Rows from block 11, named by matrix and row number. Each number is 500 + 40 x the weight over the matrix's rms, rounded and kept within 0 to 999. All counts start at 0. Numbers have three digits each.
# convs0: first 3x3 conv (model.decb.0.0.convs.0.weight, 192x384x3x3), inputs 220-229, a 3x3 kernel for each
convs0.58:456532485476613513494547534573510452503530520490469553488517491491512483532528470515527519463472492435554554440535468522573520445507502509509521551460495558492403546485502524499440488545540473560547470504571526531502543576588608521467520588557498494504493469490493507433
convs0.59:443481476488516482512482503518547423498526487483505508515470541522508472502494499522503503479496539471473509511602549504433523527557469527460508526522552505520503521491470472541508498512499489546500511551474501493472502470518521500501501450548484464490500487498469481479
convs0.60:557498506528474523528509549496444488551522545441528525564513516490502523520466495461519490524528465495416483544532514577500498476446492485581539497547522531523444473540533511529510479526474513469516446444481506485551478498441491537572542493490470471459493506517449463418
convs0.61:488511469447524513603493520518478501486545521491469502529511410481516518467496440477464526458508479493528512508581545469489458457536440610351508525567452409605505350521398600613556518486523593509407442529502548559428533448466445573599419475525531479502535526471527476457
convs0.62:465529625480477473504514510485509476563478405494443595531507468441447462543453443468473513536544489517455545497502508450554527490549528472505525550526478425539618482460509440474516532489554531459384566516489548511454497464538534449608568472450516506530498467442514528494
convs0.63:401553473496549548595433431483478540489488502444529532538447489496503545447474517489473494507528540486463535528483483439466547425481422570518461457512482480585542457493556493488479500468544482468512486495496500489425487455502524441490518434655491469510552451513509449493
convs0.64:541462453459504456336575495502549446452507517443523465489567435463512474468616542466459528477476494469487605419562441393496522514499563546567485536446484518485466524418533562446524514404587457531397610502559485504412530501478502511442515405488511538454487535480525488477
convs0.65:466484496627503434565433562484470473486490540536441450514561397507457532468513344467449464472601468493522490420501422353576492593504424505544576570525428417569475589497448417532470462391478547520502521557438569488514430383524684585496332517592536500543490446509441421479
convs0.66:519554496495506416593381432488500494535449457439517494571478428491511575643487577559373503448470469437552420490523558495486530456496534451475536598549499560508444511582446454495591517486503543438524447499596424552570490492558492525479380517599499467533532497397483530517
convs0.67:508530600411447527582492448394451503574529564437502468558447474590526537533524459482488557511484478477461508445499526505461508438496574471488480487476457474432483445478504449537505470460506528438525583501559518461519583457388510550526493433505477494483498482573464498569
convs0.68:591490438486505452476578450499493456475526484467485509512514530478607537531430513501487512545395471464495422557485446623390528484472535478492487489389452617592391450499551549562445451418497590539543540493595481429518564491453396526550566552554442523518553469463509494510
convs0.69:462535488463532551520464572508575536489509508495446498449459542457430521454522495533492476584509474506413458497514512492468522526488475478490546537504499502543535502527521515522527548485498515593469524564499595499440546491485444459517475452513494495487470498470577494551
convs0.70:586559548468413397522552390539494444527499428472544386455486380467437732513515480457580428412499503451501495364512548494476405456389628531612370481422454568458482494507355397461511530588571498461515399596475510483567564438539483608475357461515472465509500468472526519489
convs0.71:466408505477560430494545468502531501490499521508493521478500525540504469417601502487532508455493465543482456487541534487452583508465473538462489478470451509552463528507507482456480534511495490512461478506479476524493521567506519458467568492576546451485499459532486536505
convs0.72:512404365522493529582511507485532525457503505434510560449487522564559500458449475489483474632532403486532564472521543476518475434504542519496464504535489375557563575535505432461489488486484513488470559542448452555479441458519478524532539454520424534559476457448550508468
convs0.73:529563433571510514391501454496504520469506541522511471509494479543505571461495504549493464458487504509469479547603526581454465511526501478538538458543509505581476488538499475524428446520492459504517470438549459484522578577370503433445444517498562544469463502467531486509
convs0.74:403479529616536579435444512532480531467411544569513489426494566519514383578485491491392548452489556575541588478547468480557594488478470458599552495515474462496429530437459549482541522646592513502491520514487569527458492557544596481423524501575435427509513406508521371471
convs0.75:395467468551558538500380531482487571508515456554570484451532607544486499492570516493486507457498535426537555572596453389449509465498547560514551384514536409562532504567479481491570579473581538463450550444517550461493528492517420408519389574549499505591473401448515468477
convs0.76:451437550473524487563499470533480541441505458488487462501496486491471498457498492533539571492501473502504439531545471503427530500492504549506519512464492494496537521531454515507470483457523519537514516524485481554510524519584551488445408488526492478540464458474453511476
convs0.77:490447452514392483450585602502530541503428517542545516457489572558413472595519562487493423446524431524550554406340453561431523437575580620504473441524329438509442505474612564372520467529503502520420522498645567564385503583517414635522581416542601423458549474558500553574
convs0.78:555500431529487467490476440509457497556493533486477433506472469490490506485495515507500522530481434459510460499528542556473528526528519483530524500521498446493445461484549562507494512510468436512518492482493482507561592516495485566506537502502529429476502491489511487529
convs0.79:502561466486518468454466472481479485498487513485488503491544518501519508488518502508487514494533531504504467565453488468459423495512458484539512500532439513542460492509502514498516505491502476497494464468520499531487456543422531497547506588432472526502482499522447486514
convs0.80:407463525476502599495457525489526466553560489514492442487520483423481460439504546523503551462520482456504510582528465499477513478456470522475525526536485455525491498477528544537479485519442488509488555516470489519481474432431509484526463548457484500515480528455480498523
convs0.81:475504484514505521492505510486504501483505504483519502501504507490500497496509495526501495507497497501505493513489502494487511494505503496489506490503497496482500499514501499501506492498501491479486505505502484495507472506512523533496498510512495508499485495514489488489
convs0.82:534489446442546466338416635566560477513514506519437497450415507485516501597462537511549497468419451459508522481482514478530539558551550552472500529497465484453461562485441446457536578455597552461482523415461537503458498459551406533523461508469511495502481473488493478450
convs0.83:499493468514538523472525525451524474511511552507518475475538484489507540522566484520514476430483529522490502447481498457468520506458529503547479453498472474545470475496486597510468477458488462512506527551471541487514531525461448560533468518496486514457520471486468494508
convs0.84:481582522425514537536527453511560457488568482517568439510475486495505534531439524483482500518522508486466417467543432446529493436572489557599494472608412531489427572560523490495555518464491522497509511458540514523512532477446488449512488436554555473521515476480522539481
convs0.85:506493453458530599578516441516558429447504558461528485464525469443493541491445457490433436458530549566473477592481495395446593542569509422529447551524516441579497531386485508501606541493451549481446546502462471525525534548480497564541429542462506494481524493465562497503
convs0.86:460432599455629466558542424510531509453518416506481489598405517473549509462555500521497435462485533362603424456500614490535438449483451329494557456503499713402446524450522544471471420468548395502635363437510481471532415439428572538388589508551452595519507561487535508519
convs0.87:562578509456606580326530418485552522509468503507490516541456545596448568607478515427469484550506576473589442498599487521459544474576582548500492508494506416456453479444495568466537525424542424474466483496487467545520631460534501541589530555543509567466495532486522542509
convs0.88:458533541558423416479453539456479520518489530515505468482483487562531509492467481489471548525452467432477492507506520453554528562548505512435549475459562563497483499520513490512447477519478504541494510487508469539476512465496425498487522552530481515612457482478541488442
convs0.89:457472401525488483426502504514504525559470513576482476533427467534481370441561429510533523472484449500444430476488554445503476524481498540484445470442607557464614519537552590443481441407471518530500506479460507532541480406495589499447508448580524532544505564456403544479