A small image super-resolution model, trained from scratch: widths [96, 96, 192, 384].
Rows from block 13 of a small image super-resolution model, named by matrix and row number. Rows with one number belong to one channel. Each number is 500 + 40 x the weight over its row's rms, rounded and kept within 0 to 999. All counts start at 0. Numbers have three digits each.
Before each channel's rows are labels from the 100 images, of 14976, where the channel reaches its highest value: "lies over" is the class under the peak; "top examples" is what is common among them. Only what is clearly more common there than usual is listed. The data: Sentinel-2 satellite tiles (TerraMesh). In brackets: how many of the 100, against the usual share in percent.
# convs0: first 3x3 conv (model.decb.0.2.convs.0.weight, 192x192x3x3, each kernel summed), inputs 128-191
# convs1: second 3x3 conv (model.decb.0.2.convs.1.weight, 192x192x3x3, transposed, each kernel summed), outputs 128-191

lies over: water (37 vs 11.1)
top examples: main land cover: water (39 vs 11.2)
convs0.54:457444509489531518519522525456535483434522454461503511508518524527494499501493422512462534490460525507548415393478499521486493475522518480512485399482505491504472405436542530590478550520450451
convs1.54:539485462460558519514492457480469531476555505519515503413479532510556473481477480449541470477421539529515476467573533538492539530490514514514536478542466471503560484544469490536577480478441525

lies over: snow or ice (47 vs 13.9)
top examples: snow or ice (50 vs 20.6); main land cover: snow or ice (46 vs 14.6)
convs0.166:604475486520551503489467519586563491566525399476481533524514559458548461471513577565513540509499514513476441463494540485511517492518544517518493545504656525516503501535425507612492460510433482
convs1.166:524535456542484534494396494543489512460505531498399495540457552492484528503491520458476438524537478417429611551492429439471524537503468478515557568479531501443448466525507460484525531526515460

lies over: snow or ice (68 vs 13.9)
top examples: snow or ice (88 vs 20.6); main land cover: snow or ice (75 vs 14.6)
convs0.113:455498531481404492484457499481541457525554490501560451539489535497494535484566529516487526519517410541449521492462514485476524520565511540503556426464455544495542485438443525474476501528518584
convs1.113:565523469469509528504534513496543475467530481477458536568565481506488524480407509444496444491561410447505551435467438573397546515467414510459512532449520544478520464545485423494552502439455479

lies over: rangeland (46 vs 22.1)
top examples: bare ground (53 vs 24.3); main land cover: rangeland (46 vs 20.4)
convs0.115:580504453515458540551521413539503483497476515475513493570483534524443458520526517524529517436550462495525462551555496576454491476482448491470549500517549581482507491522452550486513461461515559
convs1.115:515495521463560503529421510490545477485492456459434524504563522515551479561466467509475510439531556464481509458510464513512399515411535479532539566530527551482547466476492457518518396540545496

lies over: snow or ice (47 vs 13.9)
top examples: snow or ice (57 vs 20.6); main land cover: snow or ice (49 vs 14.6)
convs0.89:508511541567562590489440550525549484443511526556511573562539529521492449446490507527485431477515475529523541566513513480503472476433448518524509509496543552485498531434440504475520598506486531
convs1.89:541488434560518602585485527525541494511555498466516531581494479479534456475502570476411450595513559539465467479490598455551491420494512484541496499548517480498539456557543535605601485441532495

lies over: crops (45 vs 17.4)
top examples: built area (77 vs 37.5); crops (77 vs 38.9); main land cover: crops (51 vs 20.2)
convs0.133:506549432501523500438492480459462506482463522496516543532411469468473446483472535494480484483485428459490520533495523467477518521484460521505458502457518516439554433541443495467516449535391462
convs1.133:470560540476576512527491528509498475450543517524577462510459500460471472430532433512442507471510565503447543485470511477563450477466515528494518518527532474505492462476456540532552509467553473

lies over: water (62 vs 11.1)
top examples: water (71 vs 40.5); main land cover: water (63 vs 11.2)
convs0.49:506489455504496485462487543500494501481491489494492472605482515491491470461430511469481494576500566467563464464483521497504457444473439504447455458440487547504465482522424499508510475471515607
convs1.49:486498509464565466536499481505474460569507477481537535543503491525571421462470446520436485520560473495469464534513500500529527501487486486577499562472512539493549508428521504517525502474545427

lies over: snow or ice (46 vs 13.9)
top examples: snow or ice (64 vs 20.6); main land cover: snow or ice (48 vs 14.6)
convs0.155:502410490461451503490583486454518440499494446462462474478514480534567489568549450471505528497445582556498534485489504413483470515472473485506504463510423446525547479487460525525473509463485517
convs1.155:476472535462503470534495552543533441583486447448531465506547504456480465573520542477559527512502499456465451458504431517472551522495477442472507494421533455507534558485586478445496542548487512

lies over: water (47 vs 11.1)
top examples: main land cover: water (47 vs 11.2)
convs0.5:453496494464499516499462535527450492449491478522444484493512479540509519444450584498499469518508565458470444504475493491483496489473470478497494472478518469525479508507446458433507486620512495
convs1.5:471433480463519532464469426408503539557491517476488474519552534555540489500515429511534476499547452432486552492454456597491460539550464538478545522428511438542472476464500513552512505460528459

lies over: bare ground (30 vs 4.9)
top examples: bare ground (56 vs 24.3); main land cover: rangeland (45 vs 20.4); main land cover: bare ground (28 vs 5.1)
convs0.77:549584444581465523442451465538501499449460487521493475567476389571497478501453443560457507543515398457498514461519512542435491536501417514508524465452510568583557511545526561546467513470478499
convs1.77:481489506471461476590548454562539495467446473538494487495478465523537469475513502552544528512470474507547508493552479463535465434480578489488505455535486512488488561559502468462468509429572456

lies over: snow or ice (34 vs 13.9)
top examples: snow or ice (47 vs 20.6); main land cover: snow or ice (39 vs 14.6)
convs0.102:460552437483499489517509490485429521489517501545507504576512535511534503489487411504484556461528457460502461555531552450503489534455549521538431502507474410511493494531492450547475436498438439
convs1.102:545512581450530540532485415470455450483549515470551486439500476480498523491457545498471499493489507543515502519517517499497510515470485498519548431444507522448474538517517528514480527496510561

lies over: bare ground (26 vs 4.9)
top examples: bare ground (49 vs 24.3); main land cover: bare ground (27 vs 5.1)
convs0.79:415519487495534477461450535552544497555505521496588499514530525489501516468483440580484498505471472538517553563471512504521489546479481517490466480450516591499465514542559489477507416508465511
convs1.79:501565538454475490539475485480567492481467505516516518506450507412608532551509530519535499473494473376425496487455530500451434506471558453497462491470560573458470501460493498495498551425515484

lies over: bare ground (29 vs 4.9)
top examples: bare ground (60 vs 24.3); main land cover: rangeland (43 vs 20.4); main land cover: bare ground (31 vs 5.1)
convs0.124:569536530541539450425554576544514474481520527548496508465509519540482473484448501505516400479546439508559466437483471501403457580535514516467462508486522560439570455559495483510498473459545543
convs1.124:429432462553541519638417558494520505543519505445552556460487583524465536445543479493485492491546541452510491494523459500486502451547483499526445464537511527468471463529510514469575521498469522

lies over: clouds (26 vs 2.7)
top examples: clouds (35 vs 15.5); main land cover: clouds (25 vs 2.5)
convs0.150:486505547497577507453403521485487505559474504464516541606475478468409508505496513481539486464460498477461459582418534495527523515531570471506453533523527457474452545461480481519471474509560458
convs1.150:588512462512493494542511473450574448581554504418500501451519538485513477565548570453491451470540489511483472514552554510478541509494413513508481481475518490539448450481501464491533444444473513

lies over: bare ground (28 vs 4.9)
top examples: main land cover: rangeland (42 vs 20.4); main land cover: bare ground (28 vs 5.1)
convs0.1:535466484537426473465508509491428518463543483432609512537533485560517465467511508479532487510538486555387506442451538508531478505512494473479456502518534560456539451566486529462513445494463555
convs1.1:496446478471486445472527516478465515468480473544486515441585456426480544459508500529550498572475450502507478528528494508424529564514479487483405471573409446477457477497460443534435495440514572

lies over: clouds (40 vs 2.7)
top examples: clouds (49 vs 15.5); main land cover: clouds (27 vs 2.5)
convs0.106:465527525574460510481472519511495536507505485466453447452479441499513522525491529536481459437497490596487432467468507557480610500511572515477476487478471469465491471465532445476475555504489564
convs1.106:528546461461467567458491565475459468564461428481538588542498410468479514544507475486469506517518509509507533560513492464490483509479437527508491439516438524510557543464431451471535529527512524

lies over: crops (87 vs 17.4)
top examples: crops (100 vs 38.9); main land cover: crops (91 vs 20.2); built area (83 vs 37.5)
convs0.27:539568515511480464480463469471479485465480514543497523467506465516480518462483523409538491418505445497494502445481443503492518481471463501508462469540481530486569401544416429512504411491446516
convs1.27:484436517508518516494517505463551555502499523430484476474444484531569512555426557569513476502452518456527467544467592547534467515525568472502548476431518506502475562494511520557499502512415496

lies over: snow or ice (67 vs 13.9)
top examples: snow or ice (77 vs 20.6); main land cover: snow or ice (67 vs 14.6)
convs0.96:430497446501462523473448491513527478422496548462485489493531480620513420485452440493527501592480511499475463480503503521501528454520512528452511423507519542495599549516489558517474532482523530
convs1.96:501420551468456551502478491558480590554498480520520521497425435507490507464487516482414399502551441445495509501473438421488506475480434555501544546590535540542520455545566544520570480509435408

lies over: snow or ice (41 vs 13.9)
top examples: snow or ice (57 vs 20.6); main land cover: snow or ice (43 vs 14.6)
convs0.100:483560527504468490482486462499476494519501547462484470483466483446479521498492415441460518452502467494437494576484482538534403488501504486538430494545440534538432447488461482446509460480419534
convs1.100:484479426448576437517512528524560424489501474588478463501496531511537495464449440525515502536462569509459555469566505550501512506484432425518529452486551531519504452431532517507490517484491464

lies over: snow or ice (60 vs 13.9)
top examples: snow or ice (73 vs 20.6); main land cover: snow or ice (62 vs 14.6)
convs0.69:479536569545556405509563453501454519549470484569442531488535520487474478446501488536540477463504503513453543462443564579514390522481514546535519489517598435483464551456499479462450447540538449
convs1.69:454497477450603462459588461516489485432520536489469570478502552384483494543500564506517479479510505510477501489490470467446523424460475565574483540425531572467462471513561493468524502505536467

lies over: snow or ice (45 vs 13.9)
top examples: snow or ice (67 vs 20.6); main land cover: snow or ice (54 vs 14.6)
convs0.75:506398549475568515450435477458518462469480431436459564535499498498513477480523457479505501490512545514462524479446449489548477507494506520612469455491530471510445450506462490441495404391537430
convs1.75:553484540466584429444528426540487532534518486506387494536510480498462470529567500475558489495418508539495484515514533565450549448449507514466506530435495425543485471471523451517449503487549454

lies over: clouds (77 vs 2.7)
top examples: clouds (87 vs 15.5); main land cover: clouds (63 vs 2.5)
convs0.42:491508490607486571476484471509435514501441579501434507494515512564434543479519537487505512517473546519472541504455548514534518522536484462536471458491485496536506521511532528557546420543511471
convs1.42:518476487520483567475512529519518491575512402508503448511526444561488462483597489516456473506515542515460491517498511428480507458549475509504499556528549514443486538472558556474555462552451530

lies over: bare ground (25 vs 4.9)
top examples: main land cover: rangeland (41 vs 20.4)
convs0.78:475484499559493513466487509480478489459482517466446453518458540565506416509436472533469503414527471500440583475474478490487516534488504497451494522509456459469433441520456514510486503453520459
convs1.78:415552547501532478497480518517452512508466384478496448443487536432542441516497464455518546531444528510506522437539505486576487471543448533476563487474482592498512522461530527468562460540487469

lies over: snow or ice (36 vs 13.9)
top examples: snow or ice (56 vs 20.6); main land cover: snow or ice (39 vs 14.6)
convs0.33:496490522539475442565493466512437549499532523523408488472554443503449528450504503458540509568552523521485506443500509504522501512456525493465534501525525494560465474510499517522493541488564511
convs1.33:521539488546488522536428519516558496528495540473554506464533471519529527550464578520451530517530503425495571510466457497492493560492447450570507589451505510420464525467471527494476464483513489

lies over: rangeland (49 vs 22.1); bare ground (28 vs 4.9)
top examples: bare ground (59 vs 24.3); main land cover: rangeland (47 vs 20.4); main land cover: bare ground (30 vs 5.1)
convs0.56:568502457496535464490502435549456488486466466531498502511505405512458465416469486469483523555525485573500498504462519495461511520504500512524463466474473472510494544533533523445543524501516502
convs1.56:463577576497417500474502518540537484503531482507497494459463444569512439507482413475525564536503450526504450448465488498535503501441570516486552495551452479453537553503454525512564455504524535

lies over: bare ground (27 vs 4.9)
top examples: bare ground (54 vs 24.3); main land cover: rangeland (42 vs 20.4); main land cover: bare ground (29 vs 5.1)
convs0.73:426474554498497521477474476488519435530472465513500457447523509567472542548521518418477451470485455486418440476482526547531450487513439497495530460532503448529541472442499529452493493516480560
convs1.73:556519549555558468511517559572480459408491481532485503530570480552534488485440486509499497475528517451523457538476455507467564550472599475539592528505492497459501554506517516483557560508480474

lies over: clouds (57 vs 2.7)
top examples: clouds (84 vs 15.5); main land cover: clouds (29 vs 2.5)
convs0.168:448511440463459497493392447500391469508529499490532525421489502584454505490451494475516467436504544465497484528493530515466427430417566483524522539459527477517404480522515496496479514602463400
convs1.168:493500519502530452513558454515480453450500514489549551464484515492480504494507524560456512481517539500522537515445495501482528432519451499466524511499503516528482480534508500521530469543469437

lies over: clouds (78 vs 2.7)
top examples: clouds (85 vs 15.5); main land cover: clouds (61 vs 2.5)
convs0.82:519408526636500471479496540489470558527486509498496497456524459427491485557504478528514471484497458604520408563511470463518518521490529498526507477499513520477509473484469462476475486455510445
convs1.82:518509473536489524508534422546541550492502449545497528551544498528445404488514520478597548413464498534448451564521480552514519472548495457480482544509449484494468426510518464502496462536410481

lies over: snow or ice (40 vs 13.9)
top examples: snow or ice (52 vs 20.6); main land cover: snow or ice (40 vs 14.6)
convs0.50:473550464552506464492485463487484542482463441547459478448481510551494465507594508482464531521490471575490691421443519445502476461503461497518500497512491488539524514486504509512480548494498448
convs1.50:521532409421466456569491490530487440501523542493532519466460505525476496501383504552503497555406448527437526528505435413512482545474509498508517552476439449524470589545509522490447492516556525

lies over: snow or ice (41 vs 13.9)
top examples: snow or ice (57 vs 20.6); main land cover: snow or ice (46 vs 14.6)
convs0.29:493485513453445508491508507535531498491510470506577502497494539461486509502493466547552496442483421529548452529552507489558542504544512525527530464548485541518565378440460487477498437445459577
convs1.29:518510519499540592595553504489518478512466501440487505482455520492556488592474587469470483455506512541454582509562526522492515473466485486507506526412462478497561480471548518499509526507540541

lies over: clouds (39 vs 2.7)
top examples: clouds (57 vs 15.5)
convs0.169:511477542433512495483411395450444512566493476443505494483454422494518480507590488584449482551490410469483457544485506500514509430499642525461426484554501473498474439497488514485496478407457537
convs1.169:503500452414537488481505469502469480491500460446520399489522467624556502507480441525492522436466491469456528495523474500499502506501490526461508499521535509483541499449491508455557552488496488

lies over: clouds (88 vs 2.7)
top examples: clouds (100 vs 15.5); main land cover: clouds (29 vs 2.5)
convs0.66:502405450484521523507563480521412477396478462462480446500432529453486487466442446484487507476494523490451456506468520492512490499477563510458466507497491466521449465508521474506510445431480450
convs1.66:525474563473492478467523442431437532506532500444513478502418474430494542498562585482501420465436520483513468528534555473491462551451481439571504525456479496491557556570511449516467450614503501

lies over: snow or ice (39 vs 13.9)
top examples: snow or ice (49 vs 20.6); main land cover: snow or ice (37 vs 14.6)
convs0.60:508483431443581471511440483455443542491497518496465432488487454414488454425582518512450556458512426477469564513487508479502487483526454477439428538518425575450573473487507521531502410497524537
convs1.60:533514502523531553555450536467499432433496487506569491483484466603548537474473453531460471519560496555498514505451506537527485498557535543331503457534437438524512524550443461552530505498507544

lies over: crops (47 vs 17.4)
top examples: crops (78 vs 38.9); built area (76 vs 37.5); main land cover: crops (53 vs 20.2)
convs0.23:484508528525428468529442469542466457463512504527449515457540522444510490404484524496492498499482430452511513369451535495527498508424513488509481474448444549535537471466485487488457463551562521
convs1.23:533543523426576471412490502458534528486503469484536444469523512513499477507516520560517485557479486505472460559456503437555440555464569493530525496513542512495608509486520553457507493489456406

lies over: snow or ice (36 vs 13.9)
top examples: snow or ice (43 vs 20.6); main land cover: snow or ice (36 vs 14.6)
convs0.30:451483517504519510480489465494541482579605413462542501511489544464488503483475465496517444597393550543560520524506411553454480513539454526484450449554513530473486478448456501521453502541546492
convs1.30:537517521566573438579511489535490387559398483459434425529582521501420525550594485488514506447438464492496450518565510438448498520480468518481512531481461524508435523464532436454518491451454444

lies over: bare ground (31 vs 4.9)
top examples: bare ground (53 vs 24.3); main land cover: bare ground (32 vs 5.1)
convs0.32:498536500559494549470506506473547533435475448509510507503576555554528505465534485533514472490530443461479504507442446570457524482501495519489479464573448540453557513455515490484456496435469544
convs1.32:498461474546520538511518545513452450522519483446531461563525556555484488478513500531467558519544544567551570511517561455417496521524579431505524453517531545421458565496517484519448568524484567

lies over: clouds (51 vs 2.7)
top examples: clouds (60 vs 15.5); main land cover: clouds (38 vs 2.5)
convs0.141:499432557486477384515426456482517421473539488480497505462430493467518481498473494505467487506494511517523515570475518569525500453539464479491497522513500492498484493546505589434512452453504600
convs1.141:514552499403485482497482440516480496561537461515505416427501556453473522429501472448528510543484576537500455501515470492479449494487558555496629499528553532555459513467436563591502493473466538

lies over: snow or ice (75 vs 13.9)
top examples: snow or ice (88 vs 20.6); main land cover: snow or ice (76 vs 14.6)
convs0.153:500493465529458531491577433521582509569528546493514528599666497435504509493524478521550453440479478474527533492573525499473526502474504503490455483527562445475497505496510443586454525425470470
convs1.153:496595548490515502476514528540505472516514505533465504478558386488485511489466381520470554503555568494484508529488517515534478568496580565496528487492529487510542465496548540509471450573465583

lies over: rangeland (53 vs 22.1)
top examples: bare ground (56 vs 24.3); main land cover: rangeland (52 vs 20.4)
convs0.103:511450458469472505392502505507559511510529459493409503482439425445425547523519518530430505534512437500440505471458527504463472512445443505451466500564571478490411484564499510486487457481504490
convs1.103:558510495562534505606437522493526483515495477522464517501543487538571480511506488387463488501499446460483522514552541468511518548543544561514434475551553438441507561573530499519540452477497491

lies over: crops (42 vs 17.4)
top examples: crops (70 vs 38.9); built area (68 vs 37.5); main land cover: crops (45 vs 20.2)
convs0.9:536478493502535466503472495454442525448489479492543559453446493421524546509541434478544503393504475496465519459480515524509494531522384494558511448459491465476537539521499545515518457443525520
convs1.9:469514512504427473485530566584522526498509501448431457534502512525504511448483487485442469509588446501510476529428526538499510462437479474438469549524527515457527534449495505511488550552506458

lies over: clouds (39 vs 2.7)
top examples: clouds (51 vs 15.5); main land cover: clouds (30 vs 2.5)
convs0.16:526445474498464533510471521486452460566572479527561457507561523458523469528500469516510446490448456484499479515487459537464553509522555462546493432507471489527459498480494451504481505432548470
convs1.16:539473446482458559542528436492559484493534535491501509451505483517433516567469538522469559460486490555434512586421552515444491468468504478529556445454458567572476496523524533452532505563461545

lies over: rangeland (47 vs 22.1)
top examples: bare ground (55 vs 24.3); main land cover: rangeland (48 vs 20.4)
convs0.6:496477486449495508496511444537494505558493507479466473472479481521492429533479488632493475500514431499539435542492480508452532512580471472535466491438431629535518475534536491499507547490486415
convs1.6:489490557491484491484514583528521446597464470536547456486474508544486447548480531460501567494469547465499444463497502516535573535512485462534501537494614531537459540482514493488483411514446568

lies over: water (28 vs 11.1)
top examples: main land cover: water (28 vs 11.2)
convs0.134:495553470459520491485520460511439534444488515553424446498503495458436469451400547550458446509516540479500485558510473467528489484454367485464480491465525543506461510532518525468532455451480443
convs1.134:479471484528492518553485554545584543460520429440454577522523468486503447432457477521475487438519515456469560447448465508487469487506530487557541508532500524552475462508535525569524504552441497

lies over: snow or ice (48 vs 13.9)
top examples: snow or ice (57 vs 20.6); main land cover: snow or ice (47 vs 14.6)
convs0.145:487530490539473547505534450534566553553511455529491520503486480471446430489466485538500464541491460435456580455517450411507487535498534483672504539488520501512517494503465492466528536510426480
convs1.145:513417532511468462568533476477545503481588510472499515628480530507507444542525523508523534500490536572513490573535533532511543542481539484538509470437504466496517524464501499463467445475501499

lies over: rangeland (51 vs 22.1)
top examples: bare ground (54 vs 24.3); main land cover: rangeland (51 vs 20.4)
convs0.154:492478544496531479491531496510514515543497418476533398532499434520432445548512470551500497527510483514490515587517479514506529498515436499499484465456555545431500496520426457516500444501529452
convs1.154:474471478504518444463512518520518562552460555465480429455431533514525482495472469429520513477454550466454534487480447458469427554443551425492401514538519463454527529487523486483462575478511462

lies over: snow or ice (52 vs 13.9)
top examples: snow or ice (62 vs 20.6); main land cover: snow or ice (54 vs 14.6)
convs0.170:493563626495546501465527480520521502494491440505458504542494505475461466486508478551501459483554496501506486420416477488521528467497449497540497466518421469613481467463476485596512471446464498
convs1.170:469525457485550461503513455479593484449545455483516522489509504534482502530489463509519485524503489471525465574524444501525463482498584523476533484538521458469435484443499512498506502525558494

lies over: clouds (37 vs 2.7)
top examples: clouds (41 vs 15.5); main land cover: clouds (32 vs 2.5)
convs0.34:512476440551553451511531504552562512505465480504483542500406520531445557486497454478517491543473533511475474568486504566435458425474544496487520458463497533548470408454527566484524522449447539
convs1.34:509535503454563472510493480554523491439552446518589543506505413531512488433421539567499450534507541467496434571529540485511487535459512450446501465538564505488503570524495546490494586503450492

lies over: clouds (70 vs 2.7)
top examples: clouds (85 vs 15.5); main land cover: trees (40 vs 19.6)
convs0.151:496515478472464497476513479499398488484521510508502517431452410472502535500495436534416502476514493479518466434507499529495447470499568477458452501529543518525444413476498468489484485381530560
convs1.151:505553507495499481481517502534504496485516449476505453528486481539465486494449524495426526550451500471487364487494509472496472479564471552507576592443502385511419536470497510559554521479424489